config = dict(
    image_size=48,
    bottleneck='plain',
    encoder_drop_path=0.1,
    loss='mse',
    lr=0.0034,
    precondition_frequency=32,
    max_precond_dim=1536,
    adamw_lr_other_params=0.0011,
    steps=30500,
    epochs=86.4,
    final_lr_fraction=0,
)
Rows from block 2 of the decoder, named by matrix and row number. Rows with one number belong to one channel. Each number is 128 + 24 x the weight over the matrix's rms, rounded and kept within 0 to 255. All counts start at 0. Numbers have three digits each.
# convs0: first 3x3 conv (decoder.decb.0.0.convs.0.weight, 96x96x3x3), inputs 56-62, a 3x3 kernel for each
# convs1: second 3x3 conv (decoder.decb.0.0.convs.1.weight, 96x96x3x3, transposed), outputs 56-62, a 3x3 kernel for each
convs0.44:128136128090153099143177105131127131117170118120109150142140110140145108109124092120129137100134136134146120152137129158127134132151108127146126138140119132145124133139121110165156092148136
convs0.45:134140148142143088136132114151130125167112109156125113148127116129159124111104152118119096099157108117129127117181139105107159111137131149085146141160121094106140132158084128158107153209104
convs0.46:114148116130138152139101138118110137136082155136111165143130117126096147114157155109136150095150137071079068137115113088127153150112155172136108085105121113159153152097139129137153096093142
convs0.47:142129128139120131113167128092129150119171145111120155114115130130155110093140104127132116130107114089127100134136144143133117172086141117132129128157074141124132108186100120171121148109120
convs0.48:120070117169133143137081129113105127113168123128138140114145123053173076101174123138154125083203090143103106061131086105133124119085169136143122145118126104138123085126114123139120093125139
convs0.49:106150153128091091122143127136115161111156128144116156106128123134151099107129110112144092142078207136112137095107124161115108117098118117152138149115115112092118140109148138135163143115146
convs0.50:113115138118110124118110146135124113133140123127145131104132143113143124110143123123135130169112126136126113125119143134123104121137133137014116147114130106135126165100139120131150143104164
convs0.51:123095136147142116132137106119136130112193164118140120144103121164135121082114160166139168146115093150153137137135123086109129141127140120125143165164122098097103131117081168107130140139147
convs0.52:138124119108146134130137174139111134122161133117115118119127109114138116145137147141127091128151117119100130095105125138157115122139171128146147159112106156117127124128104126115118109164119
convs0.53:110139105094129120139101139153177165125149101113132110136131133132166130159161140114144107095123101166117105075137102128135155104130172119103090136108119145131132089138176128098102152076144
convs0.54:128098161102104124096150126166101105148138134090163133145127121139148136131083150111112120122141120133131141134127119111143139142155173162104126140092093140164148104119098174094122136125142
convs0.55:144171141114164140145158150152136143138116075123074088169117128069144107082140109133136112137131092113095140142153132141148083130113109145176130136063136127107117081128119134164155142094116
convs0.56:128114126136110136123131160128139142145116117141141117128148126137134132118131097145122108115109130138118115134105146146100121143104122138228109128117096120119119128106127142142144142110161
convs0.57:114156106157124134139125124130109154077136136141163131109111117074141113089108116115130147120150149160085126115161112140149146130135152117138133132157153136142127139145126093131120111136124
convs0.58:098118124137145133142140121102134142113109142119115160138125109141111115107095123144141123123135133132151122130143129141146109133125119124137140135146163109117130133120136131139125137143146
convs0.59:144129122116124122120143122131135111105113147103111097139144131132091130133115082156145120156108158132110149145129090131140112141130134125124213130117061124151133118113095120098120161126171
convs0.60:113054127142126123118100148071103115116115192080130127157079178107112088113086114076166105163153130125142087137117139079142088132115110123113184113122131131124168149137138139128121123111113
convs0.61:138127137132112141134115144130125127128139129127114141131123137119137138122131127128123143132120129118140129125123134119125113129120147126143130120124161119144117127128124130120130142038021
convs0.62:135135124121118130129141150100115131144136125130145126144156102126121111099120113130081157142143119138136159138156135109117119121107142132076121157133151148133099109135125104141159130135135
convs0.63:113130119131135179109088108152129188107130149112136127116169108162159151124108093169125126133092140144128102122180149112118115162059073105101127115148104150145112141165144108161090120146095
convs0.64:139127116115131114119180085143117095162157112103144145121139106120148090123127110130137136132162144119128118132150128142139126116168160098167101145138147156120144127140150119141151164124132
convs0.65:133133126129123110142110144131173137112109141125116107103120108089137111147132171100120165147151175127166101126148212085106099120165101105143170097111142112116127140137138180172123101129146
convs0.66:159125152126122179118127121093136140148102132148134161139106106129134054132135139101093164102145135083165154107082138101115140131135091154132103145131133119123061135111190140082137100127159
convs0.67:128124122100144118147122132134118124114182151108123110098106164119147123153120151138142119163124124152122105148127141112109101126150108145160153146133141115154143128154113149135127140139104
convs0.68:129089133128127087158128145150109109141152097114105128160117121119101160158111124158120154111131169110113130115112117108118143088122115120081102141136162126113139136136116158133138129133107
convs0.69:125123112121113120123131116131138134126132140125104126138121166129120144130127133119117122137139152134141126147124120131136141122125138113125164132149116130098133134118154119089050123134122
convs0.70:130116100075128182162125134129114142122142148176129140124130101106125169176140121114138133124168135095112154132125085117122175141180103141142125137134183118163137144145162161100110149153110
convs0.71:135121116138180069141117088102119108136140164134154160107128161126109128150153143165156152123141125125141136135078126133140140098136105123114108092158099121122113114127144118125123123131112
convs0.72:116146118128141135122076106122122124104139137143115112158136128138143118103131134126106123134133122131126150111137120141139126126128120114145152112104122116118134145155134162111139143108115
convs0.73:103130128121141147105143147148154109145109115123095144135122123123160123127142109091131151189110147102158118120126131142128105110121141128109112139164119137128102127140112122096119113164098
convs0.74:141130137161095149124130113110146134141080132100133097140097129144151118104116103144173120159096123097115129124136150148099112116134154133165095130172152121145157142131132112141132150160098
convs0.75:125117124143106135132157116123132113133112107121168152146096141118136110108130145151119132123121152110144125124128122136137152152130091137109154132255110110137140141088126136125097126167132
convs0.76:108142142142121137123101103143108116127128123139126123140129132118115140113133135155142146133146105128128152123116121117121130142137114131154116117105133138102125130116181122157130142151139
convs0.77:120154126136138127120139098123121158136124074148113140110156137113128118129095131111117123104126129100088120135137133124164086136172108141122141115117155129091155121141092124143136127085155
convs0.78:128167133131156111118128109138145130095168105099155098159127133116133096138116080141129119146124105071144147120086131115112148147127128111164085137166125145131130116099150012087148102159129
convs0.79:134130123146128128117145124123117128128132129143140124144115127128124121129142139129135123141118113125117115119118138131135124120108131119125111138119105132118124124129135080142127107137121
convs0.80:108094148131143124126136102162142146127116140135102142115143147128160154124138128132122130120170138092124141113089142113118110154103093115112103097157115106132133144155193137145138104088126
convs0.81:116116119128108115117110126102121141105145118112128131148134103098144171137110147168105133136128140136120132164149137118112158145110133116124167121075188129140127123112116128095121145139123
convs0.82:141122128149089096135109163142145135135144121123124147142099170138142107119160129106109103142164098111126125130147139163134141174135138115139129104160116094122126120134126097116138091091133
convs0.83:119139121130126151155129154135093105130149115145107070167160169166150151100107119128140113126182150111195107141152126144128138127087125145146100119113143143140144170116151157139183107156096
convs0.84:125118109118143147112142131128118131120129144131099145153137148131137113118126125132133133141133162139123101133167136124155148123100144122118157118131157132120140143119142102138201124142129
convs0.85:119097139096118117114179130116127113156164126116135146130155105108109090106088125164130141145142111131126126137130102120088185127140113164131084152071193142149128123110138118074123138103125
convs0.86:130134145107115118132104122138124133125137141161115088160060127146078082082142138115207115128075189133157144147102123132094127135100115106160148109199229132113129129134099133107100155145114
convs0.87:168193114140135089180117156121104091089118111144134127098122120155133107129162100162141084097159059181089106147122151135127129107132147149130125139117143093146127106116076089086114134118127
convs0.88:145135130135146155116130125126120122156131119135137104107146159109142151145129119116135125139129117083095144131119136099110143105136129123164114129103101161137156123152088122176137135116122
convs0.89:140117139113102118125104117128123121115140126131118125127126122138124110138125145120121139145106134144123142120120132126126133127152126134140127120143136124137107122124127131122116126055004
convs0.90:124106124152131142116139135113090092142135129149124108144126141115150077139140145107161142105153101158137122120100111157112100132097129138124183087123140107109100171134117099102108118086135
convs1.44:131125125131144104143129124133164116135109139146132164134074106129118165148139146101107119129146143138123101124124122134141146117096143140129150114153159118112121133141134132111123152118073
convs1.45:155162163140107126122123163138083127116123138115135125131095159141095106156123100095154130132146140106119141107193146156114133140118154140084164134104153103096128106172139138098083102119091
convs1.46:098111106119149114103103106110107083094102112133170117093129142166182175155165207131145096130073108111111059115097126127119109109145126186138164122103111117122156150129113117121106126131125
convs1.47:124102114110076136129109089128124120122089103144078197114154079132163163151142122130127098099172147136135122139123153174091133162139147120155161109101095133099138135166168126149113083124123
convs1.48:113133105133092028153138132142112109126152111161159103117111162181106177096123131116098138130157141141126138015094139134150138110156141154098145126124090120141147114139105129100125138120138
convs1.49:172131131150177139216200174138137126103161159100133121145095082157152122156095122160155119175162150190151140114114127159062112130096112147106155126094108141098123119119126170109115148174133
convs1.50:143135120097084091095142156164127154117092154147087112102145165136137125128080144122150111134115102141133119131100150136132138116129111118136124106122143092099095141095127151158100109149056
convs1.51:128114144063169106115120051155119098165159072096184118128133111107062088115074119109131146151095121124148171108094118098078110099088095152142107116121101128127122102151148117115168129147113
convs1.52:123119147098133137137127112127165156156111155152118138146121148156121144109130091131145121152095112164169129128106077095098140174133071125088099142133183122148142148126166122125117159110092
convs1.53:096133115182120141121138141139103133149104133123094120108114133129137103111157098170139117185114143142136118106099137144113144106113137108111135155119123145140158137136127126113131127100142
convs1.54:175129144127157105089118104112104104118152149140144123153168143140141134159114123152137111130164106132158135166164140132133185110136091106095117145129130137165164120128178100134119138130150
convs1.55:107093129117135159169094140127137122123145106115087072137162171119109171139148139120107110112165094088120147123129096134150095085072139130156181159110168091142150117108111113123112172129104
convs1.56:133127113131093160109108104138132106150125119139101140103097160135121123161100109135114143138146111114156103153145155138144100126122135134157121138112130130127120125110142146130178127117135
convs1.57:163174101176176147167143169146095147160163140155148127140134183104131125156146095161133104130092134121099153135168175145123122087149107090191170138150202099123143125122132169154125158120145
convs1.58:129123124176142136131187127125116138140149130153148109085154123135146124156112139166146183127188139141141170123126132155117155140154098146108133119148123145076137124125142126106167153155145
convs1.59:128127099111129134125107075140132108184143091180127124124146083097122069110119089092140150113143152104112126110116136138108134130120125138143148105141114096124148107153124127102154122175104
convs1.60:101113134100161161141116122139126161101129163149107181142112117137170147201167155102157107154111124132069111097100097107108111123084143139117139096107127112082126134133116103153136103113153
convs1.61:197150121157088122160136124115119130136118145124134123112112117115139135104124113110084117133133115120120106105147123159142130130125122100185124087127110105127146185105144129141107129148114
convs1.62:089156125127117155152126146109083143130158143154163154082148125132113170144115118073116103069066131073112120119121132148125147130144187143096155148094127136121140150162139096109141156112130
convs1.63:120109103135089113134114110127118134128087159123140134135152128130146103175108151120134144131145122115117126221233148091121134185084131125142135121154116134116121119147139145128142131155124
convs1.64:155130111147115130130171093119151134114107137156157138122077133170144128130128138116082161087115134136117096144158112102132134123121096135141136129135092136085122079116151129129110109142100
convs1.65:146133151148112139068115103164176185155143142157109174128157066096171145096107184077113129112102143177163131074086107082178102078078094104146132099132102091147075091133106126105135151125132
convs1.66:156112137122099118135127145103129116146087132147149146140116103183109110117140147080118134100152143113135111126135121088078104106117142173139186112124155122112101142137135108144153131104109
convs1.67:129120137098094178130135143114136084109137133145137129131102133126223160142143131107151120151141165172176111154159136107172165142146115124133090114080115113168106106150123154137109123136134
convs1.68:094108156136132153123131131106144154111210115129138108125123137131148097119121130083157121121180090119140130115133143144127136134131098126082144158177085169087078148110144144097100134124132
convs1.69:121140126107144116127119123122100124141149107155116109136134126155114149161145144122129137107130138159161127101125161161090133145142136123155130130182110125103132121138115130132153105136126
convs1.70:091149136113161171093134116130127135135159102143149130117138073125109111148154128164139151149106178134119116144064091157131124139153144123156101105146109146127089123127125115100123106136129
convs1.71:142116099120120135116132088127157146114103165106141112123135139078165095123107103131167123172144141149174144137125129088094090142167128136088119144109103128115095146151161137127135124129086
convs1.72:151166114141095129125120090124173107129097183117118124102102123159125124090137075126147160146120103121114112134142144135138140119098096140126107130142131134147157126140123128148107114134144
convs1.73:137158179146137133090052115129082093179082137146124105094156136103135105107174149139151097121152117169155095105134174119094121143103131111167155132121120122151118130128117136143115134064140
convs1.74:133109091120129107114112133126094139116126157087150155158115143119116115128141082149168116130123133126101098111104113121155145090098101115109183087120158165157133137137150101126103095131145
convs1.75:126099133114154133152168100106150077125163121132140128115179139131126136144128154106106115147116132137144161134072117126073091146121110118173122095081115112129093125105134136122109144132112
convs1.76:139109133135113116094110135119113110117157127115126119118130133131137130153109152100106132133105128133134112141136120117159153134109092124142134127127173151152144136108127113141124118146130
convs1.77:151084133145177133145090098100139148140108119136096164117128152136081136131096129128179160117107131093131124143117071112113154109113152104116166138100118163103167136146078133146088146139130
convs1.78:161122156144134136126132121143154084101203118153184151145113151128112122118115132100135097120145128119110119114084088151126115155165147138136164115106148125107101138131134122162131142115152
convs1.79:126113110126096137147145116107157146112176110139158133104099109140129144143140104115135148138171109114112135113176169120165142133105118109149129102180083144124137136101163131162210125128132
convs1.80:114127119104154167100111117118112102152172100115115126145125101121129143130155123103130117092116105097090105143093125125154106141170142127114126139062142136159108140123112137178123128113151
convs1.81:087161156129162156162120139181146144089105139115122148129095101105128129152123122135104110076152115114115115151115106140170130176130118112093128135093114133135122078117148049135129129134109
convs1.82:102118118100134124111140123146132147106150124122116104133120132116137145133131147078103146154160149121149144166149148161156132132137127122137130115178064100136145113069080129106136144123107
convs1.83:136133108119165123105106143132136108145182119183188116138118108113176087115110126160100127159071115126055061123143128115171128095161103131166117117095151116128142147158133121164065136135127
convs1.84:116136131171119133087155129103128127044145138093173130133140125144167148149174134155151108101147149141101156154138144184171147094157117150099112054166146189141140187152126109157118073118153
convs1.85:114121152154096149119173173141150153136147132116158128151139069127126098115107100138098123176143145102131177130129152123165133221141115120094135154151115158147186132118122117131091163123141
convs1.86:155137152126162176164110192111144084130156142122143136105141135149156179207199184117150090152133145062118135107061121117090161145087172170152118092102109121087125105144115130175113130120092
convs1.87:111135094153112118147102089125179147108101201125153173121115151118178164120140105099106112133105057149121105145115109102125107116150130138122173135100142107149128129194107127128141155174107
convs1.88:107128132107126089109143114160124142119130118113149144139107128137103134109184102098145125105139137127122126126121128100086103148124143166135142131098138136128130134124118145152077114115152
convs1.89:056106128132125116123135125170114133116114118145162117088112123120161123127137131152145159124095111111116134086085110079165130110146126111120143123120120124124115114092106130144107131115115
convs1.90:140109120170177126138116104140098177080118145081132102145111179141168167139136104100131117144141083136117138157098094132123128150173162159143116126103143124154093115136149132138143096131146