{"train_examples": 45211, "image_size": 48, "bottleneck": "plain", "downsampling_factor": 8, "encoder_conv_stem": false, "encoder_layers": 12, "encoder_width": 256, "beta1": 0.95, "adamw_lr_other_params": 0.0011, "steps": 30500, "epochs": 86.4}
Rows from block 5 of the encoder, named by matrix and row number. Rows with one number belong to one neuron. Each number is 50 + 10 x the weight over its row's rms, rounded and kept within 0 to 99. All counts start at 0. After the name is the row's rms in percent of the matrix's.
# u: gMLP up (value half) (encoder.blocks.5.mixer.u.weight, 256x256), inputs 172-214
# v: gMLP up (gate half) (encoder.blocks.5.mixer.v.weight, 256x256), inputs 172-214
# out: gMLP down (encoder.blocks.5.mixer.out.weight, 256x256, transposed), outputs 172-214
u.225 085:42 56 52 43 53 51 59 34 40 48 51 51 45 41 49 33 57 50 52 55 45 48 43 54 34 52 50 50 38 58 49 60 52 40 31 48 65 57 63 59 53 54 47
v.225 094:43 43 43 48 45 50 54 44 48 36 45 66 46 54 49 52 45 49 65 60 61 59 46 55 48 63 49 34 54 50 47 59 50 50 43 71 42 47 60 57 38 50 51
out.225 084:55 57 63 50 50 59 51 52 40 34 49 64 64 51 63 60 44 55 43 56 40 52 59 47 47 64 56 57 54 59 42 54 40 40 48 63 41 61 70 45 51 53 44
u.226 096:51 55 55 57 51 57 54 68 48 53 58 57 49 55 52 37 49 52 51 43 49 39 54 39 41 59 77 72 55 44 66 65 54 50 48 58 37 53 46 52 46 62 54
v.226 122:44 38 47 52 48 34 66 50 55 48 59 46 35 56 35 48 50 41 54 48 49 64 50 70 57 51 31 62 43 58 48 47 46 69 54 41 46 49 50 56 44 38 51
out.226 094:53 71 42 65 47 56 50 57 47 45 53 51 52 49 47 34 51 49 61 60 62 58 47 79 32 36 46 52 30 52 48 67 40 38 58 57 47 44 46 70 46 57 36
u.227 097:27 49 49 45 54 49 54 51 45 34 36 44 29 48 32 49 44 56 43 59 49 46 56 30 63 65 49 49 46 60 46 57 44 59 46 54 53 68 60 53 52 59 62
v.227 112:54 66 54 55 42 57 64 52 46 66 31 70 40 81 44 55 44 40 57 54 53 60 51 59 51 34 40 47 59 49 57 63 51 46 32 47 41 63 42 45 56 67 59
out.227 101:58 34 41 60 50 55 62 52 44 59 58 52 48 52 68 49 63 28 56 41 48 63 58 49 37 30 53 49 47 31 55 44 68 49 35 41 51 50 61 77 37 47 58
u.228 104:43 63 29 53 57 55 52 40 63 51 47 50 70 36 53 47 52 61 38 41 57 32 40 49 44 44 53 61 55 47 46 45 60 49 41 45 51 39 54 39 30 52 60
v.228 116:53 56 46 44 64 64 43 47 63 42 62 53 40 40 48 53 59 56 34 67 61 63 45 44 37 46 55 64 51 53 57 45 41 49 30 51 52 61 46 45 54 49 42
out.228 107:59 63 48 35 42 64 39 51 41 52 59 58 29 68 55 42 41 57 42 41 32 26 51 44 56 35 52 50 42 53 46 39 37 61 53 58 51 57 60 39 47 41 41
u.229 090:38 25 52 51 41 72 48 48 52 63 57 62 40 55 57 68 63 55 48 55 36 64 46 30 48 65 51 37 42 45 57 50 54 68 45 58 38 34 42 64 52 65 43
v.229 095:47 56 57 50 63 46 60 47 52 41 24 56 48 41 33 83 59 45 48 38 49 53 56 48 45 41 56 59 40 52 38 59 63 28 49 52 48 46 40 60 52 43 61
out.229 093:48 61 51 42 54 43 51 62 27 50 51 49 46 50 47 63 57 23 53 56 60 55 42 32 55 44 61 56 39 63 62 57 35 28 48 53 58 36 34 57 42 76 58
u.230 110:46 59 44 60 33 52 39 50 50 52 52 50 46 47 63 51 45 54 51 44 43 37 54 46 32 40 44 45 53 39 68 54 45 67 58 55 56 50 47 50 57 66 53
v.230 112:33 46 58 54 45 61 34 31 49 51 55 50 50 57 52 39 52 57 48 17 47 35 62 52 29 55 55 63 48 30 44 48 59 43 63 56 51 32 52 49 52 57 56
out.230 110:71 49 49 20 62 42 52 48 47 51 61 37 52 56 53 48 69 38 48 45 50 61 60 61 66 45 66 46 53 47 44 51 49 60 46 43 52 54 25 40 54 50 37
u.231 101:51 58 49 63 49 54 30 51 40 40 38 63 55 46 50 53 56 37 71 46 49 34 40 50 48 45 51 45 44 56 54 44 46 58 42 49 52 45 68 55 59 44 55
v.231 083:60 50 67 62 50 51 44 57 60 52 54 50 52 53 48 47 65 60 54 71 32 46 59 43 57 64 40 59 41 52 53 73 62 55 67 41 51 44 44 56 33 70 63
out.231 108:47 71 61 43 56 38 53 45 56 57 60 35 52 63 53 52 45 51 56 55 61 56 54 53 61 60 50 35 49 42 60 49 61 35 44 61 52 52 51 53 51 49 59
u.232 106:44 48 48 52 46 65 53 55 56 34 53 33 50 44 55 54 39 64 37 42 34 43 67 42 34 59 21 51 65 45 50 40 56 70 44 56 52 53 62 48 46 48 60
v.232 107:57 50 49 51 44 42 41 57 42 59 69 57 58 48 46 75 62 52 23 48 63 43 39 29 54 65 34 42 58 39 53 41 53 39 53 41 62 45 43 54 67 56 57
out.232 103:51 68 38 64 49 59 39 39 43 49 44 71 50 53 54 61 55 60 52 37 59 38 62 57 52 56 42 58 49 63 53 44 54 56 60 47 53 48 57 54 64 45 46
u.233 097:50 65 53 45 62 60 45 58 49 35 55 73 52 62 46 47 40 56 37 59 68 58 42 68 39 48 60 51 47 66 44 74 61 45 36 51 55 59 47 55 46 38 43
v.233 097:55 44 64 37 50 38 31 53 43 49 45 42 67 58 47 37 54 49 57 49 38 36 50 40 51 56 62 46 47 48 37 54 44 48 41 43 60 45 52 65 45 50 56
out.233 101:42 41 63 34 59 38 34 48 56 46 40 57 45 53 52 29 34 40 58 50 45 51 42 52 40 33 55 62 49 51 52 32 52 48 37 48 42 57 56 62 55 51 49
u.234 093:44 51 63 51 46 49 43 69 55 58 40 51 55 57 51 52 55 36 72 52 53 53 46 59 46 64 46 27 59 25 40 50 63 69 51 35 58 35 45 48 37 53 46
v.234 083:51 49 60 56 52 43 64 59 46 48 60 46 45 42 42 53 52 61 60 25 38 46 29 63 47 60 48 38 64 31 58 68 49 49 31 60 47 48 50 42 31 50 66
out.234 097:49 38 52 41 61 56 49 67 64 50 49 37 52 53 36 32 60 48 59 47 66 32 56 52 51 86 38 56 47 50 47 38 42 48 66 56 70 41 41 40 31 58 52
u.235 086:56 53 47 44 67 45 46 60 54 25 57 40 48 53 58 60 60 65 55 46 63 46 45 54 61 58 62 25 51 57 52 57 47 48 50 60 54 49 36 55 62 50 45
v.235 095:37 52 65 45 33 60 32 46 52 63 46 56 66 56 63 52 64 57 36 46 71 50 46 49 44 59 56 36 63 51 42 27 41 39 53 42 33 62 53 47 40 47 51
out.235 092:44 24 44 57 58 58 60 55 37 46 39 33 69 32 76 43 49 43 54 51 48 52 65 51 42 42 41 50 67 46 54 54 51 55 40 58 55 53 59 40 46 38 48
u.236 087:48 54 53 64 66 52 53 60 53 45 55 54 54 59 56 34 53 47 49 49 49 35 34 40 53 65 36 63 64 58 56 47 63 63 32 48 39 55 35 65 51 62 71
v.236 088:66 51 46 65 39 51 38 55 37 56 66 58 59 36 58 55 72 51 36 31 44 26 40 56 37 63 40 37 52 54 62 30 31 66 55 48 29 65 58 46 63 69 53
out.236 088:52 52 52 58 58 60 58 53 34 66 35 48 48 40 56 37 46 57 52 58 43 42 55 32 49 37 55 42 46 71 53 61 40 55 28 58 58 52 53 43 60 45 55
u.237 082:51 57 44 50 50 68 48 56 42 46 40 49 28 38 41 42 42 40 55 55 52 53 69 45 38 54 69 64 64 68 46 62 73 61 54 45 53 28 48 57 40 48 66
v.237 106:49 53 37 67 34 58 46 43 47 45 44 51 54 58 54 66 58 33 54 59 50 25 45 51 51 63 57 28 51 51 61 37 59 54 61 52 39 70 43 61 36 56 58
out.237 092:61 55 58 46 46 61 47 63 49 40 49 47 49 52 55 36 56 41 59 64 64 57 27 60 37 36 62 47 55 45 37 63 53 63 25 57 39 61 46 50 47 52 73
u.238 103:34 50 45 51 37 58 46 55 68 56 46 50 54 41 41 78 58 51 46 71 53 54 44 51 52 57 37 47 58 34 42 57 46 29 45 49 60 55 45 59 49 49 56
v.238 109:43 58 45 52 32 59 59 78 57 55 38 31 55 49 50 66 59 52 49 49 54 57 53 37 54 58 72 63 49 51 51 59 36 42 52 49 52 55 60 60 68 28 31
out.238 104:53 50 52 28 56 52 45 35 34 47 67 39 49 39 63 59 41 44 45 45 53 35 53 51 54 35 38 54 67 49 44 53 43 39 54 52 52 49 48 44 42 45 63
u.239 111:60 51 56 56 59 43 70 44 44 59 44 38 33 57 36 60 48 67 53 43 46 51 56 57 57 51 63 60 58 49 53 61 53 42 49 50 49 44 42 50 47 43 45
v.239 081:36 49 46 37 43 61 52 50 30 49 36 39 62 45 46 48 63 57 59 43 48 31 51 78 48 33 50 54 43 47 53 67 54 57 43 74 52 54 57 55 30 40 65
out.239 104:41 61 49 60 53 56 62 58 50 51 54 48 50 44 58 40 46 50 45 46 36 57 46 69 31 54 51 54 52 64 50 35 57 34 53 52 57 53 57 54 67 54 49
u.240 111:45 57 69 66 46 51 46 59 38 57 59 50 53 49 66 65 34 54 42 33 49 48 37 75 52 57 63 44 48 59 46 57 39 61 65 46 40 46 55 50 51 64 50
v.240 093:39 44 58 47 47 37 43 51 39 47 65 52 33 41 47 45 50 51 40 41 45 59 52 38 53 60 59 40 61 57 52 73 42 43 68 31 56 48 62 57 55 57 50
out.240 113:59 47 60 48 62 34 40 43 61 55 56 52 57 39 51 51 65 55 43 45 29 51 51 16 48 44 46 77 45 55 51 55 52 60 58 36 62 53 52 37 63 39 66
u.241 119:46 54 71 68 48 64 45 51 43 29 57 66 59 40 46 55 47 45 58 56 39 56 40 41 57 48 48 51 59 64 56 60 46 61 43 64 52 57 52 45 56 51 55
v.241 128:49 46 54 50 37 48 66 42 26 47 44 48 37 42 32 42 37 63 47 37 42 44 49 51 40 55 44 41 72 47 44 63 73 59 65 56 62 56 42 52 55 40 50
out.241 098:50 46 57 61 35 59 55 41 55 45 47 63 34 35 45 41 56 60 63 49 59 52 43 50 50 60 31 44 72 39 33 33 55 48 37 62 52 57 61 42 50 53 40
u.242 086:47 46 44 48 57 50 37 54 62 41 54 44 46 43 52 46 49 52 33 64 51 52 49 53 45 60 52 44 58 62 39 52 55 47 53 50 62 57 62 55 54 44 41
v.242 045:52 46 57 37 64 43 46 57 63 43 54 49 50 51 54 59 62 61 55 57 51 57 49 58 36 80 50 53 45 62 52 43 41 67 56 53 62 37 47 50 31 61 57
out.242 095:40 54 53 40 42 57 46 53 47 51 57 42 55 45 53 40 54 50 56 46 62 48 34 49 40 54 60 55 34 64 69 55 50 33 48 75 57 39 62 46 49 64 38
u.243 094:48 44 64 48 56 65 51 59 43 33 50 41 60 43 25 42 48 51 33 65 30 59 47 78 47 52 50 60 57 48 45 55 50 36 49 38 69 56 56 31 55 50 48
v.243 103:33 54 51 45 51 62 48 49 46 59 58 70 45 47 43 33 30 43 39 56 41 52 51 58 35 67 51 61 47 34 52 64 49 35 62 53 48 68 42 52 60 61 57
out.243 097:43 29 60 50 48 45 57 50 53 35 50 49 42 36 28 54 47 37 56 45 50 49 48 56 40 31 61 58 38 45 41 54 34 41 39 34 52 65 33 41 47 63 52
u.244 104:40 51 39 52 37 63 59 55 41 55 61 56 40 68 53 49 47 57 53 53 38 36 49 51 64 35 50 60 61 56 62 53 40 49 34 51 56 70 45 59 34 40 63
v.244 116:43 51 70 47 47 36 56 50 55 56 46 65 48 58 57 55 63 38 73 60 56 38 65 52 62 45 72 35 52 45 49 51 54 54 65 43 37 48 44 49 41 48 81
out.244 108:46 39 46 49 46 55 64 64 48 61 53 55 48 43 59 51 47 73 62 47 51 62 66 41 63 48 39 51 56 49 46 66 51 59 26 46 39 43 49 48 60 76 29
u.245 106:61 52 49 63 42 41 43 64 45 67 47 25 44 50 45 34 36 49 49 55 50 43 39 40 50 56 47 58 53 48 52 59 52 45 30 42 66 54 43 41 43 46 41
v.245 096:41 80 45 37 54 42 44 59 51 45 63 39 48 68 60 55 60 55 33 64 46 39 41 30 53 47 48 47 44 58 52 44 48 63 43 51 62 58 48 71 59 53 45
out.245 105:44 61 60 50 36 46 47 45 49 56 48 49 46 61 45 45 62 58 41 71 56 51 65 49 57 60 57 59 57 55 45 35 52 54 45 46 48 48 60 63 75 33 42
u.246 094:43 55 62 58 41 66 45 59 56 63 54 42 50 36 51 38 42 46 49 52 40 57 54 57 44 57 65 44 41 44 60 43 52 40 54 51 44 32 50 54 43 42 41
v.246 097:54 50 53 67 61 51 27 56 22 53 60 54 51 35 49 59 38 50 58 55 51 48 60 46 57 39 60 54 56 48 53 63 61 46 57 47 46 58 44 54 39 44 29
out.246 120:28 47 60 43 46 34 45 56 61 43 49 61 59 52 58 62 62 53 66 48 57 37 35 55 55 30 37 52 68 64 63 48 55 48 41 54 42 52 38 58 58 45 52
u.247 084:46 62 48 38 50 56 36 43 37 60 74 54 34 65 39 50 81 54 48 63 50 50 58 46 52 47 55 51 41 60 65 46 58 37 56 56 46 28 49 53 38 51 45
v.247 088:56 37 49 44 49 44 37 42 45 44 38 38 54 32 66 45 72 48 57 64 43 52 50 66 48 61 61 42 52 39 40 48 45 65 47 41 51 49 49 76 50 50 50
out.247 088:58 28 34 32 56 28 31 56 58 29 54 54 42 50 57 51 64 45 50 46 55 68 48 22 46 37 50 49 47 41 39 61 64 47 50 49 59 61 47 57 49 54 34
u.248 090:52 46 45 61 59 48 56 64 42 54 51 44 52 51 60 46 66 42 51 52 59 55 54 44 42 60 42 50 40 62 28 62 44 38 50 63 54 46 43 76 47 37 51
v.248 122:43 27 42 35 43 53 46 48 45 56 45 57 38 37 54 54 47 45 49 67 45 61 51 50 25 26 59 51 45 50 56 69 30 48 55 48 46 61 47 41 55 69 44
out.248 097:57 45 61 45 52 27 66 66 58 44 56 36 65 51 53 64 54 65 58 52 65 65 65 46 59 73 64 47 40 54 52 53 58 49 34 37 37 45 66 42 34 52 47